{"model": "image FSQ autoencoder", "dataset": "telescope images of galaxies (Galaxy Zoo DECaLS)", "train_examples": 44167, "image_size": 64, "crop_scale_min": 0.5, "horizontal_flip": true, "bottleneck": "fsq", "downsampling_factor": 8, "encoder_arch": "vgg", "encoder_norm": "batchnorm", "encoder_activation": "relu", "encoder_padding_mode": "replicate", "encoder_depths": [2, 2, 2, 2], "encoder_kernel_size": 3, "encoder_stem": "single", "encoder_widths": [48, 96, 192, 384], "encoder_downsampling": "stride", "loss": "mse", "latent_channels": 4, "decoder_norm": "groupnorm", "decoder_activation": "relu", "decoder_weight_standardization": false, "decoder_padding_mode": "reflect", "decoder_widths": [48, 96, 144, 192], "decoder_blocks_per_level": 1, "decoder_block": "basic", "decoder_dropout": 0.1, "decoder_attention": false, "decoder_upsampling": "pixel_shuffle", "levels": 5, "init": "kaiming_normal", "residual_init": "scaled_by_depth", "optimizer": "soap", "beta2": 0.99, "learning_rate": 0.0034, "beta1": 0.95, "shampoo_beta": 0.99, "eps": 1e-08, "precondition_frequency": 50, "max_precond_dim": 1024, "merge_dims": true, "one_sided": false, "adamw_lr_other_params": 0.0014, "max_grad_norm": 1.0, "max_steps": 9300, "batch_size": 256, "epochs": 53.9, "lr_schedule": "step", "warmup_steps": 930, "weight_decay": 0.04, "adamw_weight_decay_other_params": 0.01}
Rows from block 1 of the decoder of a small image FSQ autoencoder, named by matrix and row number. Rows with one number belong to one channel. Each number is 128 + 24 x the weight over its row's rms, rounded and kept within 0 to 255. All counts start at 0. Numbers have three digits each.
After each channel's rows are labels from the 100 images, of 14848, where the channel reaches its highest value: "strongest on" is what is common among them. Only what is clearly more common there than usual is listed. The data: telescope images of galaxies (Galaxy Zoo DECaLS). In brackets: how many of the 100.
# convs0: first 3x3 conv (decoder.mid.1.convs.0.weight, 192x192x3x3, each kernel summed), inputs 0-95
# convs1: second 3x3 conv (decoder.mid.1.convs.1.weight, 192x192x3x3, transposed, each kernel summed), outputs 0-95

convs0.97:133123053125135121085101137120168142129066140207135119131087106116137112141134124120133096112127125150104148105114111106140120119143099158100131170151111146106102132163162127148099143139119155134115142163149133139116129146153125116162082138134138143145144098144119108143065117131153127125
convs1.97:104138124134140163106094130127110150182111182110161123103151175093117130130106125144107121103145128145122139155134127131167109113108111118156162102134130167082135126118100110149146130101093092092100122092123167139095121130123152122206120187150124084163165125124111162134195108100140110067
strongest on: roundness: round (47)

convs0.123:124097092096148139115088117166099118090135122106174135122156103168133160149102116145094125121165149103101133153162173178152121130125077123193131144120154124094118126131134167124134130120128115127099145162117112138112155149123130135133112132086129148108119137098080062136134137092164110134
convs1.123:111119142076115150140126130118112109139152135180093086084115111065135130108151121091108173164093152154143164134096170080146131138138114138122100089174136126107143116157122135127149133090151073111154089111169129137116109140111125176108099090119133128143155104136133146095107161170131118135
strongest on: roundness: cigar-shaped (25)

convs0.118:132142119129124101099066120110139113122137115145196059125183130112111148114096135156121109128117118102129117178136121121173132156126094139167074137146113120149101149152107128117094113129100128116117101129109125135147114127097127173142138115110140137100124099137117107108093172128144115088
convs1.118:104134093126105103184165141152059162123110140099090105087108129139137130156131141120095123126148124116105166130116121119143112091129177118137172142130094175150092114113104130091134125151146130106108139105129151154113114143109096081114093150092160123131179145087125116110122129126117141117
strongest on: bar: no (31)

convs0.115:148129166103122140104130118147099142178139129113121100121079168130073110141134118177126088126144147158115143052155142171098114148138135139122145146143177120120120133124106103094128095100142112132137154139134100154171163155111150117101092194143124145149148102163126082106092148153120136129
convs1.115:149163069155123094111137122121174089125121160142084147143115144123097125132184133117143088170125155136121092169150078161138132097149118146157109139111134110123178104146115082127148168174126089123102136124131121127128122138151137095146146089127154082136151159160149163134153122148140104116
strongest on: roundness: cigar-shaped (27)

convs0.162:114149165110099092123112151152093085163140136138144116120173140105097118104143122124125115127160093138118135104120124126115177114131086193160131142150125121142098165146103148113097111127109112156113124170114126117137144095117128100124176082095091122076106118119123126118154122099131104112
convs1.162:148122129105122101118148093089175126097172124147094121087119172130119087113123144155140152133121169090128135169093150127106136142108109054107153108133126120117120119139141095125124133103162161116157096137121105117124129136117095146128126132064139115118123138141117120093126143142144108111
strongest on: shape: featured or disk (61); edge-on disk: no (52); spiral arms: yes (40)

convs0.30:141136126106127093158118167145147127138073115068140126154143095135183136084111134135130140100109144128114115198098103142092162139132153147121145116142125126129132118134146129099119112130115123132140144131139143180108105155145118069119134143116109140140178115141157130114130148160116117150
convs1.30:127130127168155116102120106141103086163104092130142122158083119113090107145168101156151112116134127155128119060195109107146130137149118116095132115123165141141137121151153161163170131148133118090115130084101133113128104096121137134090128133138159137154055136137119081143140112077153133138
strongest on: shape: featured or disk (68); edge-on disk: no (58); bar: no (37)

convs0.37:128135072107117118126134131115077143102067141187092172109128126168175143125120104121106110136143144132158155156151127110094118150139152150111132169136123178140126120119139154117097136101117075101124119066119151157134127104138105147093070085103156125135105167147115173141108132091154124147
convs1.37:106095198121123155114173148160077157081100109111170112145090110096132124111161125159098135126147156095103155178140154134122081122142152126104109110113134103120152166180133103062168158132106122127125136117127111114091107143148128134148107148095120079157159135088124131113142105125144119130
strongest on: roundness: round (72)

convs0.189:160097076109096143131128099139196128131131117109112111107134128100154108137090163132131130127146102152079174091099143137114111097101153128163119146129152113096133118146113146131137114129152076111140130077123140121140097148128185128131138109117133124144092103149116135101144128143167127138
convs1.189:172145143140101144097120140095113090138104114141167138139131122118080060128158119116118128094104141128139139197125157117135149159090171120132128103140149109121051158121112135107086133130151150147144125141096110120107132133100136168117103172128136126099090117123079088110150140113123109136
strongest on: edge-on disk: no (51)

convs0.9:111170110149099105140127135156112123150118131103172115148132151115164156137083139148116118115100136193116144122133112142121131156088074141071181134123124132093177111101101118127127093142120109111128119114119156111184114132103139153132110127130068142125116159112151098114151092105129155116
convs1.9:122124135145119107088154179108146128133115082132100103133098116149115140098101120127133129167116150135125125138124125096128122114116145129083126099115085200126095116145117148116099160105131122155110132129086087112125149132136158118150148111142183117119156178134131129132146125135155066105
strongest on: roundness: round (50)

convs0.140:126148187112153161168138106156118116143173136184155117149110166139102152130126116117142172110134109105162116138137111125113133104119133111150170125134114135102115134121110129109094124129130153164094102172151127131119139120140196118120129134125136136131118128102148133137172144087114156148
convs1.140:111096062092092142106105150073148091118125131134111156103133108122180136131143136137099068166163175115138125110134154145110127151139150102096129151148101111163115172116144165144152125118103088105128125095122118127093106101103095131146127137132084075156102111134100109116153131147151103124
strongest on: shape: featured or disk (65); edge-on disk: no (55); bar: no (30)

convs0.46:095133077126124121109083158142090111099117129113129113122120132184135167146160132137116131114098119121121137128167130147202105139132129094154110110144158128067136105121119112143143147120114138111110133102138111115147106111162094130157117137158167131115121095118104160113099131151135174169
convs1.46:208142151092172169163151079119169124144123111095141136126068133091119120146162165091152124142142142144160132114112120133093162153138166090104138139105134142149108109123106159126129083143122131147090142142137143143100110122136157118113140147153105124165171166142134111129160141131143149112
strongest on: roundness: round (53)

convs0.82:126117139110106148126133096123138139164149127099094153097127118166159140120199141134130128116113125147131178078152146164106127142119111184150157152137159102110113113112107113104118121117098095104121133085101123134103117124104116096178110116107111094150141148096164137115155104085134145138
convs1.82:074150105158144118132151110119135108089151148158121133152164133098129131133082136129139113145153105089131104184101152089112120102137103099103090102106089122149168139151167112103151139127148143138142123149079116107157150111142139156092172109133122131122090121149128162143079132152130132132
strongest on: shape: featured or disk (73); edge-on disk: no (65); spiral arms: yes (41)

convs0.166:133176194154115106127122149192139154154159120085158155148159157160154178118135121116124128108131121113146130101132139112118126106127120174126127118144080174159124113126148130151075120105153169119135121159099128112139072116164155112142128129133093099102103134091113172116146140125136106111
convs1.166:109156077133130168156112117106121093120120138082161126127092136121161084119122095193147125101148126124117059083137108134107102108132105120155105142109103149131150099158142135130147156150135119125191097126115108129119128102112101146127103163109136125173126150161154125120115134127149145125
strongest on: shape: featured or disk (61); edge-on disk: no (53)

convs0.65:157137183133115141098133124102156072128119126111146101132106109143122128144181137134105143105123116122113149120131118139179110078086205140113148103139180110132138125149125146119114136120120103150133144129094133096108127155139137129128107160149108117076165130122124131075150106115129109109
convs1.65:128138098142134081128185130160125065098132142156098153126094127125160144167117128145130160141117121089121058084131112093095133123143135094140112155138078123113100106118168147150097080146169155115131140146114124102134137131157117119101169090128144119081072112092113134119119185106139149155
strongest on: shape: featured or disk (60); edge-on disk: no (55)

convs0.182:088155123125117122095114129175115156148162117131072119171137165100085150183156118162114120133123129105140117132191150143120129143101128137121082082109116107125113106136115115117099132098116095136130128126136140174145091096205119121144153075112124087135142083086092105124105146123125149114
convs1.182:101139096093110141162082087089130143128145137113142145089124157092177091107135142104119150139173125175186188126121151107141118106092153157137139120096090172144132104119145140146154098060120128148121116139149113086140109153095116132151104191120090165133113154129111119122124163120138129129
strongest on: roundness: round (44)

convs0.77:117103094134107134115092110191122128143120130128114147075114140105074074121161126118171134130105112119095156060161115119080152131128102135107135126152152127142136103158129087112095119134127102099129123113097114117120113138127150142167068179157132111120146099127151136129095141111142097142
convs1.77:122147140109130114097152113122136106073141139152149126152193162132119133109139073134094146108121140143159100178107137160099119088156107134118143107079155143108157126152142114092158128157107164141157126157169133092136139122130144152157103127097133127093095119158059140089125139152145138159
strongest on: edge-on disk: no (50); spiral arms: yes (43)

convs0.25:188145128134129112110209142097109105116135117120167177124114110196145148143153084111121146104120127123123115188116153103140106080152186111160168125122123161132124122111123165144138135126159090100153157115138127138127150133130140158056156104137146136140126131124140149157109154147109109170
convs1.25:093140119113141117127093137138128108123152098124112111163117132122167097140086147099179128123113124117145121105101120132128153121102117096098116131133103124112106113153130133077114147103151188133111086170127056104131107131125100163131140107099116121103141135180129125088131142129116128117
strongest on: shape: featured or disk (73); edge-on disk: no (64); spiral arms: yes (48)

convs0.157:124130114110096112119119090175130122127177116172080111174101121156173159106112123130112147137134097121124147127141128153141139144135143135164143096148098101152136127124163158151083113107155129131168127085114129115099133129173119124128081116118101133102105126148125168122112107088119149111
convs1.157:128096138108125135125124155145141159137155109159136160114133084158113137129165147149097099127116136126143133100180157161157111111076138135081062155113179130135142092113100121095155142157079102174140124145141124127154148101103129148099135136135119113127113145102150121160134148105128112158
strongest on: roundness: round (46)

convs0.66:154118153147151142082147132120132125104138130229119135126146115171133111113134119106159135149146117114082171155137120130130105151170129158191130120153115146136099144105109149175110146134084123108093154140120094110143093130093120159172137109136113135120124180114133136112098106073133121127
convs1.66:145146125131124123145163154190108148088091105126139144164081130149133105178153123144115126098158132087135107131131149107130076117139091086123132130123134134127152109123138072043120138149189132117126114129116116129122148094169136133152146143116146133128072113109140150125145148128122101139
strongest on: edge-on disk: no (50)

convs0.45:112113101129170126110129109145146130081088133127143111125145111157101084133110156164102154152166146130084089157143166104148163121111105115102111095188140142098142157128136079143130127145129089162140129172144133160117123115155116148112138177143133113131144122131111116136132158147149144148
convs1.45:149134112132081081113110114137156129152111140166149110090102138137123133139126158089073106190104149089166155137125098160175163141129126120115095152149127113117146105156086109129141133101140099133121120069153108117140112163125095124136103104135117158106159121130098127109118111130134116135
strongest on: edge-on disk: no (56); spiral arms: yes (42)

convs0.40:116129137124140128145133160085159115111154117158138141106136120103125100143165151140139150145168148165133142090129120158108154131153174121087080100147166171098125139162137157133129108153116096183134127138108102152153155130105128125129044194128124117142126132162133147137071124133119068130
convs1.40:132148085122097074114111112092145108127146141156128073148180121160122135139101119058109109138110148118145101138137135121101135117129125125136134114121111158108140159122128168097114132093160156164098096100167108102137143136161118109134140124118103157122099173129095144122184142125107135146
strongest on: edge-on disk: yes (25)

convs0.49:115136135124148136129128123158122148128130125108109096120108096098110100147105114134104150118130125111132128105110112162131122147139114098134129127130113166083130124109179151142109130158126141122127130115157126114098139127113119113154155109116136167151115139116124097119115130121127147134
convs1.49:084092146104146085095132104137151144149147104135117152180116113134111113120144134101072115120133125128160166126136136160162090184134162155058101133128140110166166118152138127153127125119105150131128161113113091138140108155110129127169198155139133111133107117132121150083135135088104165107
strongest on: edge-on disk: yes (25)

convs0.164:129142126136123123082111124140115118121108112142177152134150137115130158171156096106141092135136146137161137152158166167160101086146160144082080100121133119159108184120129169156085110117136145098137112103090125097124105113097138131161139152130121099097140134116093144125145131084113115119
convs1.164:128123104148115140122125131140101138119136113162154105117091103155143146151141102115144129100137125156139158093132130090109098131165141159141137164103176109137145121148139168127145113133133114174142103116144133146162165130147094120114116115142119141079165156159181177116146149151103100130
strongest on: roundness: cigar-shaped (29)

convs0.44:140144131109138143192126134132116099095151190066086168116172168145142117133110110110118126134105132118153118125137162113134135134151106140098141120109125168118131121120138143095095130146174115108137090125149128137161077109095158132119133109121111153135143133080130125142122172148166151137
convs1.44:135124162127137119131175128105157150111134116128107073111139090149153128122167149138117116127125144102144150119084151099148141113156138111099091152105122094117097152138122112127075096097110139144152160123163117117141156150100117186115116098114149169098130138136173144093112110137116115073
strongest on: bar: no (32)

convs0.27:120176119132140123161093110122124117155113134129140113146163138103112147163098105157082085133112112163135101139132126072116105142107151108131117095091073154117127107113116142113117123145116137150134129088123108151150135153084148151088110111142125115119127133106110094060156119115149161107
convs1.27:130130162125073158131162133115155163134127122123125121104089113117156151123119119136109125130120135133138154118131103116090139128116156097147108160173103119141096127124095125132150142128120107138106131124170082131172114079103080153134143112124127137139106137171127113146093094096133120133
strongest on: roundness: round (49)

convs0.36:143147125151137164136113177122133120126093134134139119081110155076110142087105150121148115126140127141103106085077145090074140127127118157187124109123142127140115166093123122118115132087111119128135130154088075151107129101126117180182159128170093132113137136126175089108106126110148152115
convs1.36:141068153106137088119112111132128110157148075122145094098148105144117102172133170120127104094111119152147131141098137152128137153112151104117125184103101129104133148133110158149145137149129140110105102140136197085138145144135103114128146154128101096102106152139122123145159096156108140161
strongest on: spiral arms: yes (41)

convs0.10:162133145149119118149092119132139152172123129123095141104117142111105103112187148091155156108117130182123125106143109117133103137127146127149092116137140119166112116169080119141151157114112131131119116109096138142189136146083132124094106168129134142112110091142079125104147082143158148128
convs1.10:143103090127093121147080067128128127109184117112114140103169113123124142152135140149165115106109129128141157166109090145111139106094143127108133131100110132128138124146169163156106125084175141113097128143136082147140153133153155138117126131131151118111151127139161186107092148129151154114
strongest on: roundness: round (49)

convs0.47:145135129159173115131107112146146107105169168141119150139124143127148096129118102213110176117108120145127133149123153107111126164139115093147129131152168119112156140128161113117115087146117128135205136104111158143103143119151129139119145141133114124126138161123120123134128176110133100108
convs1.47:119118125157085099112114131145122115125164085158124095144089092101129158118146114103128141119104112135138108101170145067156129179088124131143138123159111153150161114119118116164118172114147151113155071065152105135110134128156094140106110103143151150113158134122092143114139136126121128172
strongest on: roundness: cigar-shaped (27)

convs0.152:130110133130098126116169111138160086122139173166099131112137100134151142152100169124089119138129134152128135159101151186147127129111086142153164116130169134076131104099111125128116130120120130138130125139097121147147133122104117119179085184129109157130110137165131102151111141121129107137
convs1.152:116089142106119112118164160198108184130135149091150096129107113154180176143096126172083129147143133107132137109128110119132145106141162144132124154166060135156144110140139134125108122141138110145155168142124108148116130140144147107125173055148147141099128100115126111147115146112121096124
strongest on: roundness: round (59)

convs0.96:161148188155150118072114141159125132176113110154161181130163107083114139150141122138175150117126124151119142113148122112102127171132162146122093117145101124135132153114128080102148130136120139152118131121146104093124124136113132134175148147126120120113129113115149121110069152134131138119
convs1.96:131110084125176152111102109148124094160164134127087133119120141100126133118084123118127090147134135123116075091098129173144121120148153051132124105115105123130088130121113177124125134157106116089146124101121136128150110098125111131102093109121124139140141154177111118142115091125096143119
strongest on: bar: no (33)

convs0.24:087115060140118127138136139126174081091102116111129094096052132155129068106072134124123108132110117116124102133086131130132142111122116037128153155114145092119133123132132143120143114141137122082124117114073141124141131045091090131108113108112122097126098113128095127150114123127128148118
convs1.24:135140098135156156119118157118123150125122100166135176124156159167092118117112129096114110117168123098129125138096155110127097125191095107141096109128154136127146136119145078099115124136167125109113148115111114130115130135105136155148109150155120154133126102142148111148166125134099088129
strongest on: roundness: cigar-shaped (40)

convs0.19:088157142136112145155072126133125141095134126089103134106128101143136104078108149145118140118112139136096138118123143190107159130143124122173123096116107145110127107142129095131168170075122084121132140108156114090132135116111115156087116134097166103157082138135122104131142112151141178113
convs1.19:131116113123111142101149139151084120144108162120105147131132135130106130104156100131131120095111134128122125129138105150114096101136127161136096111134127076140136134155080084071126146170147164123146109156099094138090124175157128155073154168111144060078142161130127099113127091167133173142
strongest on: roundness: cigar-shaped (50)

convs0.131:161152141122110161110091107132134092139107116156161149090127128106123115150142159129147116133118116139108174120120136178147088173124076108205112122133127128133119106150127094127083118090148162143117130117155130143078144144100160097147119156113109105146125145134124080138078110133128114104
convs1.131:133131149124121156138122161109093157171104161113115114161119118129116158157168141118130124120111107116151044084102156129128094135093123191158117118132134118141139136132114106117125122152146113131180142116133151140111140129134133118114173125135152158090135111121070109097092105154116141116
strongest on: roundness: cigar-shaped (25)

convs0.107:157141172134127128109113140153106135100163151129120190159132114148200194123143139136127156140128125164146123098130124133104118082118139064159127157128091136156139117117136138151108142111121133157139135128118121152121156099205132110115125089123090128110138115121107124123126106138089132114
convs1.107:128138148099152119147125144106097107120145139173187103155109083141161068131092119144144126184106137082114136120170108119138124123144117141146092103110120114092117129149134121079147142143128117128127094131136131110137130113126107129123139102155167104134076130139125167157149144103135152158
strongest on: edge-on disk: no (54); spiral arms: yes (46)

convs0.160:102101135126127113129075092111114120109117148103104101102101123178166123104091132138178103136158129127134104097098135170128157152083105120172108133118125077155141135154112130096104142116099111145093127139099116095159102113084119110118123120139106123121131119179113088131130110125142093155
convs1.160:138115083126120127115124164111161115159125129138132144126145156184072136138157115080145090149151146103134097126107136142134138109131161131157101120106175123115161114168109070102120105134130093122109153169155115095132145170106112139117131155115136100176131132127137125127129097203086179168
strongest on: roundness: cigar-shaped (44); edge-on disk: yes (29)

convs0.171:127152168120133133162158111147145148112114149061086161116143070127190163100117111125078165108127136117150113179128129108141108143154135157152143130113124155136129142172115135128152120112103105146088130114147124116135142137069104139149146093123103099118114126090139095153150095143139101127
convs1.171:126108127133101109111177135121098119146120132166140151138115150145136066133103106171140155109164137134098093132157121120159125123123111101119110117153102091128107160176138102105141136126201134128161135067077109182095122120150102123128111124117156107103149130145101128114121136129136109121
strongest on: shape: featured or disk (63); edge-on disk: no (52); bar: no (36)

convs0.17:081138163127128097110119168133183091107136116113118125109161127082065133116140161130107157157156109148115100123128110148176137102130109136134154124134166133093099146116075126138112118168103134144142116100138117129135135115121137139118172114127101138151107100142136134124095129096131084108
convs1.17:200101058115121178121137110143099128111155125142163145106110141134121088157118077145114097129139143131110083121134150159099130157090138128113128140127098128167092164133160130119135153089104133121154119142102134136152096129111100127103124108114128157138136131116133124150164118157115127123
strongest on: shape: featured or disk (65); edge-on disk: no (55); spiral arms: yes (43)

convs0.144:098159134127184090118125087155120153138133166123132105109118079083107122121106137117094123177136101146101127103129181132119142135144158129144117153142119099187126128141121108115092118118132103141171139087120114130099093103122107146120145122094122144126158145110125095134148194127143126150
convs1.144:149104154173117135071115187122130118133154129133115116135150138185126124089158122095139103058125152124139145092132093136137123115118158136119099119106142065132146098154105064094131147155149148144139100149126121135117151213137141117101141124120134095113165080186142117106155122151094157126
strongest on: roundness: cigar-shaped (34)

convs0.7:150097085120170084123094096117130110088100113141127147101150094143116117100160142115122161142116129125104138114148115135108104103120118124114107110147126213086136140165112089095147122144103175148103117101157094097107163130083148134118112121138084095097126160131133134092113116109107130163
convs1.7:107120120109108155170123125132131124153123166134124100140102126115145112120094077146150125160132119108151091123123152102144084130115152109148142127120150105136110166096133154114150136111135106068157131142067146154113120083145105113091132092098129155136168141136129140157143105133111089111
strongest on: shape: featured or disk (62); edge-on disk: no (56); bar: no (37)