{
  "encoder_stem": "single",
  "encoder_downsampling": "stride",
  "loss": "mse",
  "decoder_padding_mode": "reflect",
  "levels": 5,
  "init": "kaiming_normal",
  "one_sided": false
}
Rows from block 7 of the encoder of a small image FSQ autoencoder, named by matrix and row number. Each number is 500 + 50 x the weight over its row's rms, rounded and kept within 0 to 999. All counts start at 0. Numbers have three digits each.
After each channel's rows are labels from the 100 images, of 14848, where the channel reaches its highest value: "patch colour" is the nearest of a few named colours to the mean colour under the peak. Only what is clearly more common there than usual is listed. The data: telescope images of galaxies (Galaxy Zoo DECaLS).
# conv: 3x3 conv (encoder.blocks.7.conv.weight, 384x384x3x3, each kernel summed), inputs 128-191

conv.232:563472606550398474541575469484448575483475526466492434485468529455439395497534467486465470493482584530606533482522510493544445573518498489361502498426497556525477477538565569596493472518392452
patch colour: pink; grey

conv.312:370500523463510529468447542474594482525509461502452488523448567494514514497514498488457569549542575477495525541408488468563537541452475518531563468513531439544494512437564516522596396504518511
patch colour: brown; grey

conv.94:478546490412524445455489458438484389564481461484400559532516535535471554574483535495487560448475516590445578518511495455424537485433495463495597488445482485505526523480522514470516501454538481
patch colour: grey; pink

conv.374:502537539528511430452452595534570483458458534649459494484576521427526558540507502518545495484657471575524538586497504412470544448465611492440465626349504418521469492489409488470541484453508489
patch colour: grey

conv.210:580543498444537561530551535497535458530569590374577554521485475605512527484475488540496588502537536438520441560514532473528465528437430464436479477451469485617363470534547551524457508419549445
patch colour: grey

conv.265:483523525473389477516507579531537496443552543350473496516544464553572494465457501451523529521449524499484527493495517504466537528464556440419525483417511482488498496547560424512511444465561565
patch colour: grey

conv.172:516549468424535475517459522519510442534563528426400467526463537506427543435463513516488442538485534457491509491345482484420511502486492506461439413513509453455540460514451449388468487516482515
patch colour: brown

conv.221:428461563474421493481531608479461507381470559522562452552483450578491454463488456449523512377483420504572568489518499569492498478425583517566568483480442438419495558508514513420491482476495458
patch colour: grey; pink

conv.212:577501584472540500496552571461466499479491531574522494513474483527508428448503532435589535514667488568452520488527524476531527447433480544475530533513498486664501553482461559498569432488493583
patch colour: grey

conv.100:470492543532460463510610495501591470436405525553563488460544531431514541463428550476469552505548424507460576468594510437510492473563543573457420647514504565532458421516530487340533517479411461
patch colour: grey

conv.45:527467471509418529441567526528537470529547619501523519545540470491502539525520488486493511553477521607513491465548541551522514430489514467460436435482525428464573364505485506492503488462517485
patch colour: grey; pink

conv.217:571512457490493502500631499494547469403539603495515489513527454583560497430525613512486527492476429548489543504449503500491462514546501427475564490451456474518511542520459469458560556481446514
patch colour: pink

conv.270:491498449483575546491526479464545333421471500460461562508451519415474429495549515518507486400486572537525503494506532541466535473543517569453530535402493476415493485500499520594581432534504514
patch colour: pink

conv.216:575532435600502532540586421517631493475486597608563534546581473516454405483422470559559497426474547486604455497531505448543398484542550529452503503584439529461474530529526522434493529448578487
patch colour: grey

conv.215:456483516441544499596493507449512576471499509465381518537422504515497488274517541511527513493503560555531491514532570561556460489471508552486452416449595611447495529536476532447618443505555472
patch colour: brown; grey

conv.10:364545508573548452529405520549414540475596513534506588536459499437526514551541552449534524512488569503440487481572510469499541482455479466551456517388511427509484460491496535546371499519547498
patch colour: grey

conv.11:480371503415596539476493460513448492484505547481421539467484474445526435467555454468497579459485554535547495490534460483412537438555466437540458542507564567571517462532567530503370500476537455
patch colour: pink; grey

conv.40:532506537521530562528481568495503561486458500433523555422442482525518429400466546478437483477440533504481547480553497515479427395425437422512530475457588624487485529529522529568528542468599554
patch colour: grey

conv.341:454470475488582473468297450510499567519533434454458559439500484502519448539491424406494542515505436438440426518482536499472559481500535514528435496497561505512572508490455545560489536503523563
patch colour: brown

conv.180:538482467575454468513427510542540432552594481546476508540542459506540515500555463466494402525435518471505478551476506478539493489474477477556502481545515457493422461442442616602530507460543422
patch colour: grey

conv.55:528474519536395477477520504526469547504421527488528488543459508493441422495525479448498523570516513477503535542493468446489430467386552573522560532518434526473450552513466465502525588538508540
patch colour: pink; grey

conv.329:570458468471536509545479428533520444561480487471480496531518462490526519502443520476484485528493449568432548521475545467406600442408476453456661478407476483577534462534487486525543510491547515
patch colour: brown

conv.373:551558493509559502497444507450515509474570471429481572520499507484598509562533493474482566500513505487424477536501521354496627513477529487476534521487529433525463440539453407582567528486511513
patch colour: grey; pink

conv.238:594451533366493536579406465396565569518532475454525467540465458605491382523498622525557498568578557578560415548491540549595488473566536430480451528488499498541429495418547527475494446514589532
patch colour: pink; grey

conv.241:513482416430485499576588448485628511469539395349550446450484463366523443412421508526498535546512519498451483568482499589470474601462491558445536560500506542403583550488509590346537490476471491
patch colour: grey

conv.377:441539521467499487404499512473516532485526522442502514510449531635560452451461472518501482468360509523579507433521494559482410508527445457460547510395475472624444454443481457553481499511550485
patch colour: pink

conv.264:475498446514529623478476469518410553523503573524534537521510519548515540464497598491528465444589565498551554559487472410511455445488507436567560550456491537484490503443506478564431594462583568
patch colour: grey

conv.102:538420563588549527539508506448537462520497558456532471504481420467532478481404516490505472575415415602517528515490491432478526508498508398456483510453512514478500445508476484455532493472449482
patch colour: brown

conv.59:483478413549526550508561503546477445529533500433514509546455461553527580557503538512523554563508425417471576549478531060473483464461497539524509513531459446495490446510478497461548443482590469
patch colour: brown

conv.208:504491624563629515523465543450502551417428579429472551479432487401507485505462492436480458501424436590563484504433431475450490492510469442556537533479513457494524505546550514445515448474436491
patch colour: brown

conv.300:450488588531419521543495536507549438448449485557564484447520496534519561501472547434467541530610569522438490451531511405576498482462554451532430522510598453457497513409556550435481561452522422
patch colour: grey

conv.132:467453530637524534494443504506573453542566618561505465506450485499556407476534478504479521559580467477450476422377459460549492604457535564478509586443468430461447492521394609449471484450533470
patch colour: brown; grey

conv.31:442456510556457483511535480441501558483489499561506431485621492395549481443456526468593509558509448609509458398482483400477492490448476534475448539520524420588413430533498500511395504500434408
patch colour: grey

conv.369:484514522482445497549527554479565584407532539491531507408484472483552543461447492529470485509460507567547550532542454549526431521503432489495523552482534551444441503412478525538512555485542513
patch colour: pink

conv.330:499509500443506479435471581420528485538427453418455495543502522485440522417408619482425504469531493548485526538493456541495480496487521458459443432506449539488526477535443527490521478497438521
patch colour: grey; brown

conv.38:493551437487497442524419474472481603424541432365463507466488479505535512544543473498540457531513475475479490526568586563442577489430495452491438403434479487516510437507413440497446481527460382
patch colour: grey

conv.223:529440457522524531547383484516559524552534560389483517469516490552467324418429509535504551477460528534494430423496502406474417460530506446477470491438462531559453487505529586530536414487535504
patch colour: pink; grey

conv.52:527494405572470524552541474424469581501482417395435513435479442544563497459513429531446595477511517589512540488514501512537581448468476414560495545489501603526450433554520451574499549530615409
patch colour: pink; grey

conv.348:600438536368624459576565516473446498482489471525512503514557479440522480380475496475496502512551466458519464514497544476551511571533500547543498476555543517473462513478510573466470423480543489
patch colour: brown

conv.267:651471489530448438517561505457492570529438516530385499481533450501487555427401472548554473508497480592468520470484464430444454501515534498575483533497478584503493527537513457430459457505527502
patch colour: grey

conv.183:564474478443451551520507431458566461503468503470393567528509365542533480448368444524542474508398404631561445500465517613501420499478458495471469531468532567450489457495475463417499495439483515
patch colour: grey

conv.380:519464467497557500542465459531537604566410459508515497461523523464499416515441490481428512508458470476547527404474422460421502559486480575485491477490503496445422577409474457509583476487419561
patch colour: grey; pink

conv.107:595502523514470523448465548478575392484508530465465442522525483446479532483464387498555568476575428558429493506457527421492534504508400596482512526554599426533468493565517451419553528442467479
patch colour: pink

conv.234:423472530492491579565508497525425535529463485465496452507553490548452536501525553418535516568474437492518509532544497399474513529501510421509514539456522519407444520555549574429401492518482437
patch colour: pink

conv.337:517470571474539553511433564448526488488534542389518488494523514481504619449359419486459511440486407483461488518509498459496490478509501439497506571468590535483441488524453478467427513455534533
patch colour: brown

conv.5:519484461573525477515467423505589465588457518491389494498475518456502489537520482530457487613515551434457430532521524416524489534490495492486546541481546451505423478489473495464472476487553453
patch colour: brown

conv.2:565551454500509563447458465497489488523485580435473518557497504539549470492454511457496505535492424503630508568518570447498450483471487424457608555404507514482477437564535479483519511451543510
patch colour: brown

conv.8:505489517572470477522537491464525432593524523506477557498530488365561454547623476509537488552516497582458485482530595444573466576585578552451504448512423572520445437523548453529484572606596476
patch colour: grey; pink

conv.253:596423506453502491524577496522399574518490484445425486529465547557449517644560535529510567546459493520525519577507517420481519457474447411394458474462469585545456495537548602649475465490501456
patch colour: grey

conv.321:395482586445505511473507597490474549395448473477495471519476488522481437490488492481456499533569502413495455459424504494479518407522506412553515523535485453427521518422527468373563587462529442
patch colour: brown

conv.205:436483555514492545597583497525507485578522538425535491503474520526505458550477454508471568483474414463509572529488582522562542493535470546512490591484554534501409455518574525450575572592413464
patch colour: grey; pink

conv.326:574505538431569563551593524515561451531529532490416528489502545488488441449488471484563457574541490481540476501549474485436520443431455511466506518501436417403546508493588369475515519475464485
patch colour: brown; grey

conv.307:509459462552580550415445364464504546442536491553469555427559553428448484487497490371506514482583481514546453557468500495522457488465571578509541474402444483536510535537468529411491552511492559
patch colour: pink; grey

conv.112:486528453454577566580483531489423520462532436383462466491424458481427508518616538471441537500465426346510499493468505464456473451476494407462475537394504496484450488493532475513552439455478468
patch colour: brown